config.toml
train_examples = 203450
crop_scale_min = 0.5
output_stride = 4
norm_position = "pre"
hidden_act = "swiglu"
slots_per_expert = 2
width = 192
learning_rate = 0.0023
max_steps = 21600
lr_schedule = "wsd"
Rows from block 5 of a small segmentation model, named by matrix and row number. Rows with one number within an expert belong to one neuron, the router's apart. Each number is 128 + 32 x the weight over its row's rms, rounded and kept within 0 to 255. All counts start at 0. Numbers have three digits each.
Before each expert's rows are labels from the 100 images, of 14976, where the router gives the expert most weight on average: "patch colour" is the nearest of a few named colours to the mean colour under the peak. Only what is clearly more common there than usual is listed. The data: aerial photos of the United States (SatlasPretrain).
# router: slot weights (model.blocks.5.mlp.router.weight, 16x192), inputs 0-95
# gate: expert gate (model.blocks.5.mlp.gate, 8x192x192), inputs 0-95
# up: expert up (model.blocks.5.mlp.up, 8x192x192), inputs 0-95
# down: expert down (model.blocks.5.mlp.down, 8x192x192, transposed), outputs 0-95

# expert 1
patch colour: pink
router.2:165164130105162196121155092161158186125168092159187174157126133113112149075137159114176155164126133171148182134164145115149134130159138124079174094125123133156168113103178078112134124117111108119112136117204112159160112108134110149125101121130089110197119170117126167112154154126117107126
router.3:109123168094114167153124089139152194113104100148144180158136140176083131088130162148136133136147125169138182171143096128102121168132176114118148043144128124152170138143157161119118188103083131129068106100149163145118090115103136134175183078120135113181084163120150123120156100070118152144
gate.0:087105227158107121113184110157128127121120146083160161255140164122097113113138106130122169108107122255117190095170115130158125169161136133134083152146151147190125177078131141139121151142110104182186090113115097178156099152175136128150136151144095142116131119122117101132154129113099116141
up.0:164108057118188138127075149082101147115106106156135153081134114117133088126118139080130121149136118041147080197058170129135145108152117124132167130096040125065128126104138113140145095096126106127029163126119133133115129121137149128110117079131165136145120133127080145142114105143141133118
down.0:161116124140150139152161117116133146114158149176106124149137119083133122134152101114127169104124114141232148111173120203108172143138105176071130099145080007093149037143135098100127094134122129112206126153104176141116115170141092150152142162092117088097128126132109133108144166127077133142
gate.1:170128071103131150119132162082122070093168160126092114052134165084134129164160108077144127151084113093124121126093172107156139109166139125094121169141064105116120146115105123153123071170156155180134140197126154179145163159135113140063091139132147121077160104145112161115147162143156127123
up.1:133155197141165139133204108130124123123139131094098110167141125126132130119072152085119173121101186164255199130217094147104126169171154159200134091082148147108108107120119103145112104129134100176144123118114111154102151187146118153143141130125122096173095139128084168186131129141120143134
down.1:159147133128103109159150101153178181137146119203156134144151083082116127174132154117136137078141206132203176153162136054143147127107124127079132146148149013102161144156197132045106087131124109144147159130147173096099115130114101163134112118095138099143105146129132150133160108131112103173
gate.2:142137082126089144131106133049125122138105171195107109129167097143168129159130087124120087124158152072062103156141130130151126112140140152072123189144183130173111130160122123142157148132126149110160128170133144154124155087129114115177125207143137109120169114118058137130129124178102130127
up.2:179155136189111094126155121189129112137187121125118105153141150146163111162114143130127136119109155089127111153223147126128116093109107177198140055140182136144119177137150140124145111134126091098156092101123142130113148107122137126152114174137062118134134119126095142186123112141156139134
down.2:140135108089065107147135132120143111118164137141255128154166138121125128139138114169135120154123173113145201124156157099162131131167127155122146027115130116152122202146133115099130111136128104111111138147153130098118143159119120121108108147136131084128187113147122139080139124141096100117
gate.3:155131113140125151126239149196134153121113130136096128137147130095107133143125111107138123101055151133209186082085116085126130131146140144081123190120159140142115057146109124141113080135133172137188077166139087130144135156127088131093116159133124101107133121145088121164116146132127122125
up.3:118111093081105117124028135068121107159101146142141087113117090140164124145144114137116097156219075107056077208096139140135148119142104133138133165132101120089123183099118112133122116126131140101095211141168173112102161083132141112169139177128190130107141119120187179060149122164152131125
down.3:089104099146201146172098091049109146109098151125022123115117157091136145095140129077118135066100076107164111144141133155127142110117117121162135064131073074095142054112118179133160117111121124176146073100115153187129106118144085160161142138114148129146084137124106094105111097121067121123
gate.4:115132170100200159133121113108146141088141155103148173250152123112102136097130116146123182129064159237166149090170144125146123158130170144123123207142088135115133160135115117133110141127121133142124109109091125210145135166167125138155155133127176142159128136131099096095134140136147119131
up.4:130121129090241147140092120032138150071080162097131161169140094129130129106107124108126168137061135112153132129115104138111149135137147159118162152102045121109116139134129117157119118120128150130110123099134131226137084135135114146208162120132174149172113137132069149139133140163142144120
down.4:149157090163153135140121148154117115170107136182122144186153115082122133150126121157135136073148109162172130129149083115101172112208112170098126110080138090110119003154139103103067133122103146112125135116103126133120126124117096153174117184127139156127149116134090135097133172122041086160
gate.5:134131106086044129113127138168141133157152117173142106165124129109077135157100083134128088112166082174000117085124146127152130125132108138132118156163147136071132028110131125144129089166125148098146139153155110079126194118147127115056115086128194126137131123132147139109129093113140107138
up.5:123111085146080110133139113141099095155107157102104070023111123140177120135164134140117041113155181038188090134034111124143129113099103090149139172111138118145124202157087146094109124111135136126080124152181152154114117089118097118140117231131087093073157120124173135102107139150083133124
down.5:131132130149167163147155097039162167097146133145037125136150158092117122114128149061101159111117130097140107095146105135113085110127131114169137083129125144058134066150099152153166171109115069109148081078142174147152150114140088159108183128111147119157093171096112138133102071119046125142
gate.6:104112092185102110144108123160111069150092127083135109076116127137147141175150130149105112148191114048230129131099091105120134114107116112146109129109099132144123088157138148121155133145142130113210180136084116145126105132097174123085140176138110135077119105144185127173114129140111140154
up.6:100120038165127114131108118117130083110101102045161091118135118153127129151133137170106134156158144106223182113164111108127156104102124130128112182141106114157150165144119149120146181111121115111221169121061105156142109152122144093124120164127115097112127118127164116180105139126147125142
down.6:123100144135106123037131117224123120127085127171112159132146128121107108119111140146130128121133150159131087118100106086102099147110101114124123197139180255163130160132116116162118107116129148147038095121100105105099112101154211151076128099123110209126127115113120168116107130130199128106
gate.7:113118074155123094133125102074079081162145150072105076049077169128139114105135122124146119132148127040157096118110142142145113113056092155149119134080112120102124086107125104134119126152117111121126142172144113173107111144135101142182119151142185048084141086123092113171122130096076139134
up.7:128125112177061109140185125166145109135205133127149074137111148127062121091131111097148151107125141143161095103118158140176140084092120105148145083142095141090141169097149129105109113105114116147143148114183151109166203148144167144082074124112190165100134112135174145094142090126177090118
down.7:124102073140141148123134136157164113114144170139188182174127129141140127088129092141174087138123086131080126072146144186153159150091116160123108048162094155145153078130093206141182128179127122136142095176162094101159122120161094117156128097128126071090180120147125099071171144124079136122
gate.8:086156156174163133136204121142138116122151122135043078100112161140129111133112154078104168130100168152201148118160091147096137117163164129178118096090143109129095102141125116160137117138137098172133178071066135184110148210137128159115139105141131081191075150153058152187138123138117159127
up.8:096148197170162164131186108194151136119168099164080108080110141171128127097099141077112130104124126185154144141140137175079136139147148135170136067129171110152138131126145112160153147133150087190110158081078117151116153142132153135121167040153087104195039151158126136175147100113165151144
down.8:063135130119179153122140127097111083115086150075083151139154162218147098083094121124115120144110091056100064107083112174097111123115129115171125100111102179118144131098045131189179152152141121145091141074105070127151116139153134098162176115138126141136137127089115106165100093143115194092
gate.9:100114082162142108141170131101099121134078159109085043043085093145129125119112110057134091152134130049214137169074105134122169115137084166135180113079121128105135101101107116165134101145166143172129197113141094172110065151111125141178120133131172100174103120164134190157141108122107141125
up.9:131110144146204132135126124162105127112089124075147141141118080165135129095089117100132110157131079100149147227134123117068158152147092149117215112125122116137131168096137130143133140121144136143076155092125096154113055096097150120185166097124118117188071154136188192166125125116164148124
down.9:081144153105138119140110117118119118129126113101118135087176160203150117112128117129108098184104169061099078161069132136118100124173119096172136113119166139124113209115096114149191103160107112107147150121111115128142154132156181101173159128161113117153166102108123191181124090145193178125

# expert 6
patch colour: brown
router.12:164116123116124129134120161157108164144134158151166131126206133151123113147140086201160112086168136117096117103174136128153139137147094145012157141148170129180098114123102120077100126145096151066157128140160125202137155116088075118163141167091122098085148097156117117157107181108096131102
router.13:162211156109139147164095121156152134123160062119136175145162198133070129092103170117159141160133087121114116149167176109118100139192144138083121125160092143139134101143192134163175137157116069141101163120162121153151144095156153145089117112119114127173104175129158166101172112110137091167
gate.0:122143149107077142118189141114135077120181121168141168080146134083126127154111176165115166143123127104197155148134172125192122158167159102100087191128124118103127129103126108143104115124148108125110165170056114095126119180161133135076129091123130089123138093137146078092137150115125105148
up.0:140155079156162154121120121134126149177082157109091143082113128065107147114151107095132120145112143093104079095107079127100104078130110069124182152107150118109132146135125115113136084109109165129101101106202142115147105125137133141091103131119151196169124180130137195134135126152124136120
down.0:118139092069125116176129104099102038147142096110139136111096129147170102138085074197099082055161148163147115140122133155101101115142115114164174066119091250162169107096105130117101198110168075083099099179143096140130116110082138099131136127162111128105149173157083119131110103195132163082
gate.1:157146103104144178138111116043121069142099129090084135070127142129138125131126105127142142132146197155183170124136128149135107117143118136167119045123097132144113126130136119145155165132127107174135136128130147115145109181112127140112127169133146129100146137124045137124145112114140126122
up.1:113117123151085090124122140238137180117150137169174134150138099124094129140137135161129104114110080103096068117065140102146161131103133128084126202119161121155134136143118150109108111132115156086140122144119112173116137048137134111133133124119098112145137108138185113096122147125104125141
down.1:097085117131178099159094112147087150146114094090177141082113125105141136138109154177128116146137113118112091120104158080120138142087127105140115255174115151131144188137161142115114164111139125103147141146143124146119155097095141122117125083100121169144094104139196113099117143109177113133
gate.2:158109126106062138105154123214174128148153112157121113068150122103131129111124174147152153114089120161160148099109102110199107113088139133107127171108104110069153062118084117104137112148122116124106122094152159135150175178101139104077131108108125126110136115112099076132101132109086137111
up.2:155152115124135158180109087006146102140081130061143119130121130135077098123106164091133151130170173123122155155110158133144134136134161152187140143174082107136141188127089126147124170124157114127142164144129142156132160165121154142166128187115114171167136167083145167103147106168167167159
down.2:113161163111111147106049138134108135151155135122121161088148126092145136161152108126154130099159146057120073087177132185132185160113137130143080123174121000158160148119170108124095151165109114121178150176126127081141126140139085153134109144178125068115176097125126148111112117115063123131
gate.3:202120158183114114118146137184135096162147084115136107107093125171100113098094172156132169120171089101132103068083128205085140131139146161163080045155207146171123095091157135189175200142125081205085117076111126155107144137120094090095139103139107088138112151128081106178141100077082137128
up.3:141122178161135133107202145187137060131138095135134121103121147139133110097100185136130193120119158131162108106128134178100110154135155113158086069163198143139124104090136126168151162117128104186111088029080125133141126157133092106057135097142134096147118166121101106165126112107074148123
down.3:129131077130113123112120153078160073146149164164114065131073126166144112121127082139127166159151164100189059097088128178109108112130109123189136072143102185119081094158080147140135169130102118130149115120144111120092160130135179146110149171123169170059171109073103101158143102159176145084
gate.4:186187095066116129132149147006155153125143074193115144162147092107141132162120153140147193123212127153133191168158111111106164077141126122153138111122113141112125127148134126177161114125111112119129211135089152108105081148122132147104119101113145091173127161118154186086123131138135129119
up.4:196186086093097133127139139013155159115111096189103125167150137113122127142129133150138181129209126161082174155140098127090160062136113111107142132126117136118109127149120117123138109105125149111118188131105110095104127108105151139102104101118178136168126156119139180072122112133135118115
down.4:143115113099125144139149116132078107131145144093145112119121147161152127124119108221145089196164130192139105115122140148133110157137112125133152167133121252190159143102136130087070210112150101095118099176122091175133146094112172113169124117176131156130113151156139117142144104163167146121
gate.5:144089116139149153140137147110104128121094125163147155117120089109141126149153105136113071113092149142076107118084119108098172133172078145121105124098130113096128108106086129142187098134139183100119111128087109093119082111117071113157091147119087064148150138121099148172093156133027145111
up.5:167146038074040120113073150039142133127127101126132106058112122097123124146132137117130112118135128102117160143034108144191105083107154111160130139124029101115100104121115131170196032150118100121151101173122116114125146145128108147065103145123133110115175106115120139098114117150058128145
down.5:110108122125153103154132092109113118124102107158064116103057139110076145087131139115119144130128182115192079111100147117127109072124128101108167142155137201098114128159089101095134135095105108070104170131136148236119142076107183123110099153136131175125128118134149137166117141120175155079
gate.6:150120164134169167141166136044113095143117145099113135004108115158166136135110133156128124125148201157175220137049092162113117168141141135158094043121126133146118100105094133116109196137127129146094134103138133126125093172115108135136164168136178102104152125135049115157122163100075130132
up.6:107120049120070092119070118194141160127100129116079090175134110118094128111174132132143093126157082128101000147094126124133117057108111095108117239144134120123126164181131133137121098123113122137174109154136135155129137094149138138112106153107109154097128126119157160083127067129098122121
down.6:116109113148151102121090107124154195072128115149180093147123128135135129101130144130135105093096112103109092154104148081117124099051123189090118255173127136087139167147170150111113080128119164110134105101130150108135148095167175159105105104129111184163088110109198158107129119105184118132
gate.7:110126119109095110141134141173143176118217113181183126190129100098099126147115124099114146116051073110100138108100122102166145128142157127141136220113113127124114149120105114157140075125124116123058141116181112151142164120130113133160112101122136120198145116136152209109124120159111126128
up.7:124131163144140152119205116047118099130126122125092103113083146156155128108143152114119155128188123136129201152149101182124108121146116132150164005094128140098116093103103110146163122131136154156123140126152121053134132149138130139081113099127163143102125148117065135175108142121137120116
down.7:127104154116160124126116102140109158114117106122199133115168119140128117133080149114111108114143113132081109145102146080089128133078138141126127255159113090129143213140203121140118119099141143078164156116166144144143141083148146128098160081132121127208064170113180121131106104131225133136
gate.8:106099164114108122171115115080144132127142095102091172130160139079092145129140121062119131129168112112212151075135110132129209082190123155118169145179128130105144122176120113163138128160152086084142128141124087129131169126066117126137110127088111115107129107135112132114143121122173108121
up.8:157110131154151082112101117109055118090110131122138100110143105109140126103147076159150143098143156143106099144134152113085118078131128192130131124166126110102127123133093125188102120138105169111171158072094136152117135173132121166135111198124118118178142151199102091166078152102121108149
down.8:171098123096145093199146100124136156119127120123125110142159172181114103094149122134145150119114149119154146117157121079162168160112144127162185105189122184112138107138111187155110135088105102105094087187105144159137129087127077086073142107083108141110121135111121097110059105149134141127
gate.9:125115125152124163118181127089134119111114147108162164032118146076122124135122149136128143121072176103137192081113135112120110123154164089121103147116124114106127100140129122143107075131150128156166105114113143110129159188140111137020135117126144139130142154143131149139113153108094107122
up.9:089157129141124124121127128220145137149167132123167145175145118078102137104146146112141167161085126110134068122169145092135123097147130071161159190166142136104167162089160121103104111099111107118116144123129147131152091149160150132068105107111099131142123166128224165107162120109141110147
down.9:116139095099086124146095142144137018139156117109109133125109123131145119132113102193133116104172120127115117140139143146143117127130132105158151000118100206168163057081110148142136179137179083134124122190139100132136104135094130107137127115156113069081210123171029100163147099163103164076

# expert 0
patch colour: black
router.0:075116138118144132153164148075113132059145117117188146114127078153092147114093112152118139087127126116188080106115100132118137118135146182141133183139123131158097043138112120148177181093105185153106139143129066125100138188096080166164132161111238057096171120146105069068161138150052154080
router.1:134106108117123161127095155100109100151173158084195149094091109118064142160111113144135113183163078132090185161062137161187169140166160151159110127098089130173093148102183112142117136173152173155106177194181118200107157139135135132116082140090133143148154100169136104105133143190148135144
gate.0:064132154138141123143147122086121122126145132128063126108100133141163122067130150071132134138107180125195116096165091133117098120113121107186157081109138149138102085128158125174202150074113138182046102114120140163109132207126090136090150094141120138111123134104129116143146103093164116145
up.0:163094076134136146123135129098144154112135160129161151173148121143116134150128108162151062109134079129025115097131175150133140167088148156091124229095136149097131182111158120058099169156160116058112145147215144146121139086097072099204154137131115110128143087102149122134150128138132131165
down.0:128098177125164183200144123129106114141112124094149174095140146054115124108127160119168091103088168086179181123137140181138134117080114088126147118151177059110118165137177150143151148168156145162119160153147156153177099202101114160114130134133135112107130082146159085137147172128127136120
gate.1:162213138112156099117142134111160159158147114157139160178174096115116148148141117163138118156159172074196106144193130132116118117141132127129109178141180130189124149161145121136103123133130105123202171151119113135123140159139122155133126138137101076142138129122153143100148133070114117131
up.1:023074128141146141134155151074097126133159161136137091092081138149180131137171181128126132094121171101124115084128132092144102119085145117166152057119104133090138112115133138141165154139130161118088111112090157119122139149131152150127129142127170129055139119150138089146123155180158136121
down.1:140134118160178155045217121104101156124145120137098119080096135055084117134151137200122175134159156107103106102092132128114136096159125130123146092100117047137095116124171109112145208094109149160158110144137181148109154133126093155138144138096132088105108155124137134052141125137109065122
gate.2:137171217203193106134122111172130131139184114140119161142168111117112121095112072105116115167107166174188069129129167128133130133102148153158152144099164120147118195111117138078092105118112094097158160096203122140125146123153165128180139136134155153125110109126128146145141117061144113118
up.2:091073009028091159119099138099110144113094142136124098123093135115152125121160167095137136112124097083087197101106131107127132101141124115126130107142078137116146060136136102174157103135110143150131096121078138133131097131114102123088111133112089098161127125116139132091128121197154113128
down.2:148118138158187178083179111090123182124140134165107140079098118000096116138156155149130154139155147103178122120122141123127176103148124104102139127073127014121101124132158115098131162113113146175177155142151166153135143140119131178128115138102155098144108151124128140058141124131131090123
gate.3:126140147104061133109129145077114147117148123162108081029129150068158123127147156114127106126076123063098083145098112096128093133146130080154107063111143121076100154157158159119124085107080107128141126149170125096144091140145165134083139102170164138123085102102147137179164121102101111131
up.3:141136086118158103133124113149137156112117119144147143255171121171146162157184115165116138119143132218195168110172141102102185128143126121146133181179139090201153166150113147144168158164119122116176127132134134174151165156128157116186129165167136092171135155154169095079125163141171115112
down.3:129139150137159163113098128153170155082125116191079143163136100145134150117180072127125134148127144129178152140180153173120154155133101137105123185147093032119159118150106115166134112150132141180115187095141163151142109189155103138101123177098129112208141123126157160077148125143156172110
gate.4:184115106075094144139139151107134112139146108094146135128103091118094130142170167152116156149165144158181160117118131108129127148187134129107066056143127124174138137095186124097111181099140102133165138189131140162136095112153114112097119097134190117165121117138139178068163100072106102139
up.4:182124105088118119146160138147138149144140102109180120149125081120101129129171168167119175132153177156210125130130138112115146130159133153079097151160159123184143127106175151134098191093108106137172094175158168182119117106147115128140133126127197119128130154131092145071152123095064108143
down.4:134159082142135066117134172179117107141151139113063022103096160177089133144156133134100176102121094142163106126100103109120116093167135144095138097150138183166106120142143109173141110124113137154123092130098123200096177088131185158131132163170132141092184115152127120142112158152207065121
gate.5:112115123147145088143083102205142146147123097158113127128146132089090126112152110125095079158138184144080114143084164108146139086066146130144110179104134117138139143154158145097115079124102101081199115085116140180115138059157138117129091145128074102134147112133147137096125112104096130126
up.5:164191201111135112136160125111161120144098126147122147189196148143122134114102099170123093146141180129164063127195137100124127155148138147134109182143167129148111130174147136120121128132124113122210152160143103147125103158154145144126137130143114077120139116128134126137121126093119139130
down.5:120144125091093094184100150133184111132116126132125139187181128255173134124115099077132097152115143139102101135154116149136113139117142157125123135171143237130158104107107134162132073151146112100126111103119093110135130091139141120122138128159111149127141119136118104219120107121136212146
gate.6:092108134069112149129107123153153132112066181166109134140191136105166138101104115110151070124121096106111117107156150111125102113137129141111129126168142112078173120128149135131123117141121144182099118138117117106149101139165091121143156091150060140123106128133198119123169092112128127123
up.6:165136132118100162124118149146166103171110134139159148069166106074088139151150163132131115124125096054070127118088136122126120158150140093132130113133144116082133137122129122111122098128128141100095141169154138111144109075138127126033122111126154112132120143113134180120135088106141095133
down.6:136082079102101083152101111141100114151124109103152152135080105138132175142117123134111118103118092165036090141135110107159088119120111081104135118116097207136141145121146168101137127102134111017106076167130112103091118000109124075132130096133118156116105131137113101157107115146089128150
gate.7:134137143128152115130125112204124171114136098117074142151120112068078116112157166111133217114121174139133184109145139111124146126169148130123120058140164130162134165153159104167153129100120100149136104123106125139128057094145104129109109114157157133181121128107136157099141113085130117143
up.7:134076163095110160087131131128131096126146154188169143179155120164157130182123116145122087086125073173105110135131157149133118131131113154142134191129110131085145113087126132082092099154118164137127151141103137060131161152116137101118149126137094109086149114151157110119118167180087140151
down.7:135091160120167173116122122137107185138128141121148184157122110046123131136146142099162097107139156114125161084179154162180143160067150116116113184127139018117147125111110153127156150144138146139101163139142132109138099191117084133147076159082148155124120111142107128130159157129098129114
gate.8:126127158114168146118120114100136137133113158146158077145144146161158147142148088131134073122146086133037071127166141123107120136099112138131133182147096114077130091144107154130132126147106136092092104118128089091110090159131138124146122140148083108095121103114114091131113165126140145137
up.8:131115145131123152142099127128135107121113139178154140213186086106148160126115090151130105108128046159044127121187161079142119144138160127138148192134139153070093082136144128125081087103112122109123157138116131078115139098112129128115136115099053167115124133136138106104113153156171130134
down.8:144131085144113082130128154174119110124158121111054056122110137209113120161119122176107159140131042177061075141091090111099110108150131142109146093127138159168119132145111105204117135116115146130117122123108123166120153067126184123098141161171105153096151146131131119127106142130193116129
gate.9:164102129098135121157083162079149096125129139072157144032081141107107132140184111112127104146155011122029118129055133132128123110121124128181103097121123099118146174096131127075111102088161113108127132161154114164114148119150129112085158159142090122104106144129145133161134120126085087134
up.9:100124162140124122107232133097133137107140110189091097215137129164157119127109133100125160135142208183255141149228164129156134093145146142116131157170126141117118136183134154140137096154123111140160126136144086068105143191136138131151102101103118080131145143111125125098132090142159140125
down.9:137172166133132166112192143113162140101119136168123142143163134127135113117156108101150114170123224110255160103167116133127155124147138156103115138125194092113147094155122098136120148155132116202131172119118128134155115245150116161141139145138135131169147111131143126116169149106156144144

# expert 4
patch colour: grey
router.8:152139124122132120129109157141137124162158147171164140114112075147179108139146140175162090142194130074108140176129162170177114161093126106206095090152152132103137122127151132143191112160119116087114177162142089056105141116090123112143098107141117059076155045133152179092146128107104120151
router.9:119160161081128118161116138121127120178144123181131176108149104180165163110070157161107131133165141101087154129131151166141120149115161125190171078179151125104158112142108139093158174116119119118113127122075133080144115117136158077152131097137090115135115136136127046097096141123145078151
gate.0:155114163087200102128100134068129135084096126041141142176149099101112118139119119131097116153054087182148076158143112095069126151119118137088101224103052137177085127167112134132092135096138163134179099150123074180101111118114124122141152123123126122123120119122107146094116142132140123115
up.0:127133076170138092127126115138128114116201099085109112062097219125116120091152189123147125134137111106129078140102181114186106096149150103115205110144092131178121133130192156168162132153127107166121062138128165176155132120129128120132154090152072147092119116146155129158134125133115099154
down.0:168162110119101162137124128107118102168162125129140151064134164200114119119077172124148097165177151069130115074099192185157123107046107077193148126196092128090155185089209125208116136132129110173169098191136124100109114123175136136110100113119130126114131135108140088141103114129154175132
gate.1:108127112200105133153173152109107117101145148086092120118112151076105128142143145085109164127081148166168093130110110086167154125136144100112120185098130107124095110132128147212100079137136136156149139170139124155143129210164118125076146136133162128071175112145092155161127112145101089144
up.1:102094081123151154136088119104104056108139143100128140067078157119163149086149103140092116127164109165176198107062133109163145158112163034105143129135125120185133128139137092165113185097160181143083164156167104102174151164134110116142107118151125139068156130122090105134126176141095099116
down.1:146128102108129094106137104115138189137115108075099129101138156127162116127113211136134119179141128141077121115109176134159121081104126102162136211110118138100153182110207111185145129107102185103150113097126156118081126096143119139131098071122118124088066137057184115120083181088134146144
gate.2:126116088145134113115065154147156080087142146060172123167156147095086130135072078121111130126129088151087169103124134054160156111129109135110088163135120140160132144142118104097081111129133182097172121110113114179142133121130115081089054137110113123158177098122103104156123191119127127084
up.2:131117118086138120155197102107067125164147132133100162094055105131196123078153154144108124143140170132204090119110152142128095152106147079138117142129120115140137160126124128140129179123162101144064175143182136089141195155132141165120171135149150149076144140129144155066126116151142072145
down.2:136150101149194119140119062122112199172140097128090153133140165066171157098150157205138145110167161084095112098163186097125166081108127064132119153112121071121122116172164129113136142095116158058198105136185136130125145114118106137132158108134147067063101137074142107103069170097108103152
gate.3:110161195152124094110140176145120182134167084149116110152114157140118093209164140062152140127076163141085094196159139142160103117117118156126151113151127143094073141147139120096155076202084075113106082081053180137128150084070101122118128183120124158121163121141134107135130143156163131163
up.3:128120111102103044150088059129103110111102137076092125145165113091095124056092117183110111141102114133152064016146085104087105129124100092133071154127112110148160137123124159130106157078142140132149126144185088174095085126174169128076135089112115141110070108101194118103150114070151110112
down.3:144138120142096143183115123091153126123167136164082160150160126066154184141135061120116115122155140137184146121188122153165156151137129109122134071133098107137118056182054081140120161117187075167080157155146077122182123168099087144149137164152135088132146089190136108175132105199105176160
gate.4:141207151140162095127073136148159123136135111071127115153217111124150138152120165127075140179114179130131092153198099092119113125150128130117162147127119132107096119244202137190116123136142124144217127121153172180145149094146136145125162219120143129097092149102167154143108162167128161133
up.4:206133095181102148122073137085117077117125145098164105095120173138148130126101137141121119100178028115127195090067152164102180122142166125124146125093096112178131130130160119202152176118135140138105068177142049140141097115116105086104137072145031073109114136151072156167107158082078138123
down.4:138117152144197110090144133138086105143126137101048112113101166166127132105122136118123145089101107106117096077056142146142089118136116185138135106167126170097150132070151184089144109147118130135217087099099149128129119152164157137094113131150135199089109167069211122084111098112137075131
gate.5:164141031195017101135187142173123122112140158127138085078091140112043130154151118132131141095108111112195172056074123139163133077117111103116091101104115115169127144130105159145150114128114113163161117170183146152131161157122114134085086194106178166120152107134104200147149130099105116124
up.5:148099171100046150130255139117107121128168156168105153140076129116103148138122151085121171097149158151172150115146117144170153160111131089103090116123119121103140127061122142124144118087133137165090241105135131104148156185146155125109119118113147165141151134131085107148154122069143130116
down.5:129078118112160142183076147099151129126139124144132129184099120117175108105145168119085163068114141131124171141185120082161132129164126117125118216115126076132137117168126119121148130139140161078217169128099137088094134141128141121169144085119149056107154122102077087119090194109149138087
gate.6:134165102119144065101156110162192179085160113132124083175171118131105137081130135084127164142100181119153068145205121133135086099135139127125131139149103113173141136177103098127132082148110106153166127164157146169161150126169117190110092079133186128128117143126145213090170119064146126128
up.6:092168133091172074135119106138105167115160082137129094144141113154135128112102169148135120127110178109154068163228071112145088099108089114185124127162121140071123114174092170079139112169110064100130085143140130131127092125132104188136131094122172153089135118135159179093117116101144125153
down.6:125145119080071130122146160123152098109136128127233105127149154108104118130110089161135109170194179098078118145143087148108141139169164136111168087100134172173127092148102074121075156165138078105054168163163092140145126126104142141086136114177102083135181124175138143154127119148165180085
gate.7:064104165140241123127069139111142161143059171131080157127124169116148118137094136130130162166116119143097102154103099090056178170149140140112142134117102123113113142181087118087157127129160171087088133045078161152159129098100141106138176190161102108186092180122128090143106151193155195063
up.7:050103190148208127132106130105122145138086155135090158073093160135149127094076171145113163147143094145133135166091105120040143171123163108120143119146100120156132163158098145093117170113165152103064110049095144130162145109122180100156181152175101125172120178146137092155080150195174180090
down.7:149132076145132124119109120159117115148125134100201071146107142147105113117167191119144098154138088138056170117123114133132067107134134139124093136110141083141144107112177175157099115205118171206131172146107132129109153064118202125062114069078071146107112116114099164105137145061179146110
gate.8:087102142152114128127209135189101104146143170131079128091124096120110146138094097090147122123124169151191091086097100154141137157114106121158092149124162110107162095069127122114131109166159160149146126177151074145121170143138123130091094142118231130105158090165124080136107147167126110109
up.8:175139067105060153111100143054105112081089131110118079130112133103129099171149121102092138097050152113171214106101101116163118076124070095155138103091112125110058168153073095156129090128102124113099128139105098087121075150106096103108093180134058121089177105109103146125114155128113141129
down.8:171194130132176141146118140158130114172155160168079189179136102114140156118073126151133128150173127164191128185145147138136176093134104165131131123074156136120098129113140099113174139124122167122118165169100096119132092158145202135110123109106104168118145108110114136152122140124172143131
gate.9:145122145138126150135207128129143174128148152142112147110134105095087131123136151086119190135099200149183136103111108087123151119148140137157109159152147116083104143115122122146111083120121164139154060133190189165082149156166140138103116146111196151126116146127110100186119152108171109126
up.9:104154112112171098131160112113128124126182150171056091130144089141195119110127076128110103143115146085138029133181105110143109084135083163131084160130145133101143107134106135102134112098146087110164204131184092104112194133154112165141139125126148131129140119121133142110103087177099128136
down.9:112084107121071098114096170187202104088103121146180100146142106106102106153139133174104140122124159150102136137150089049119097145148154152071132133078164121207094088147100037058143164129126127115132121153113048102123101134117109123160125116132136092127144110167160137115121150144148094099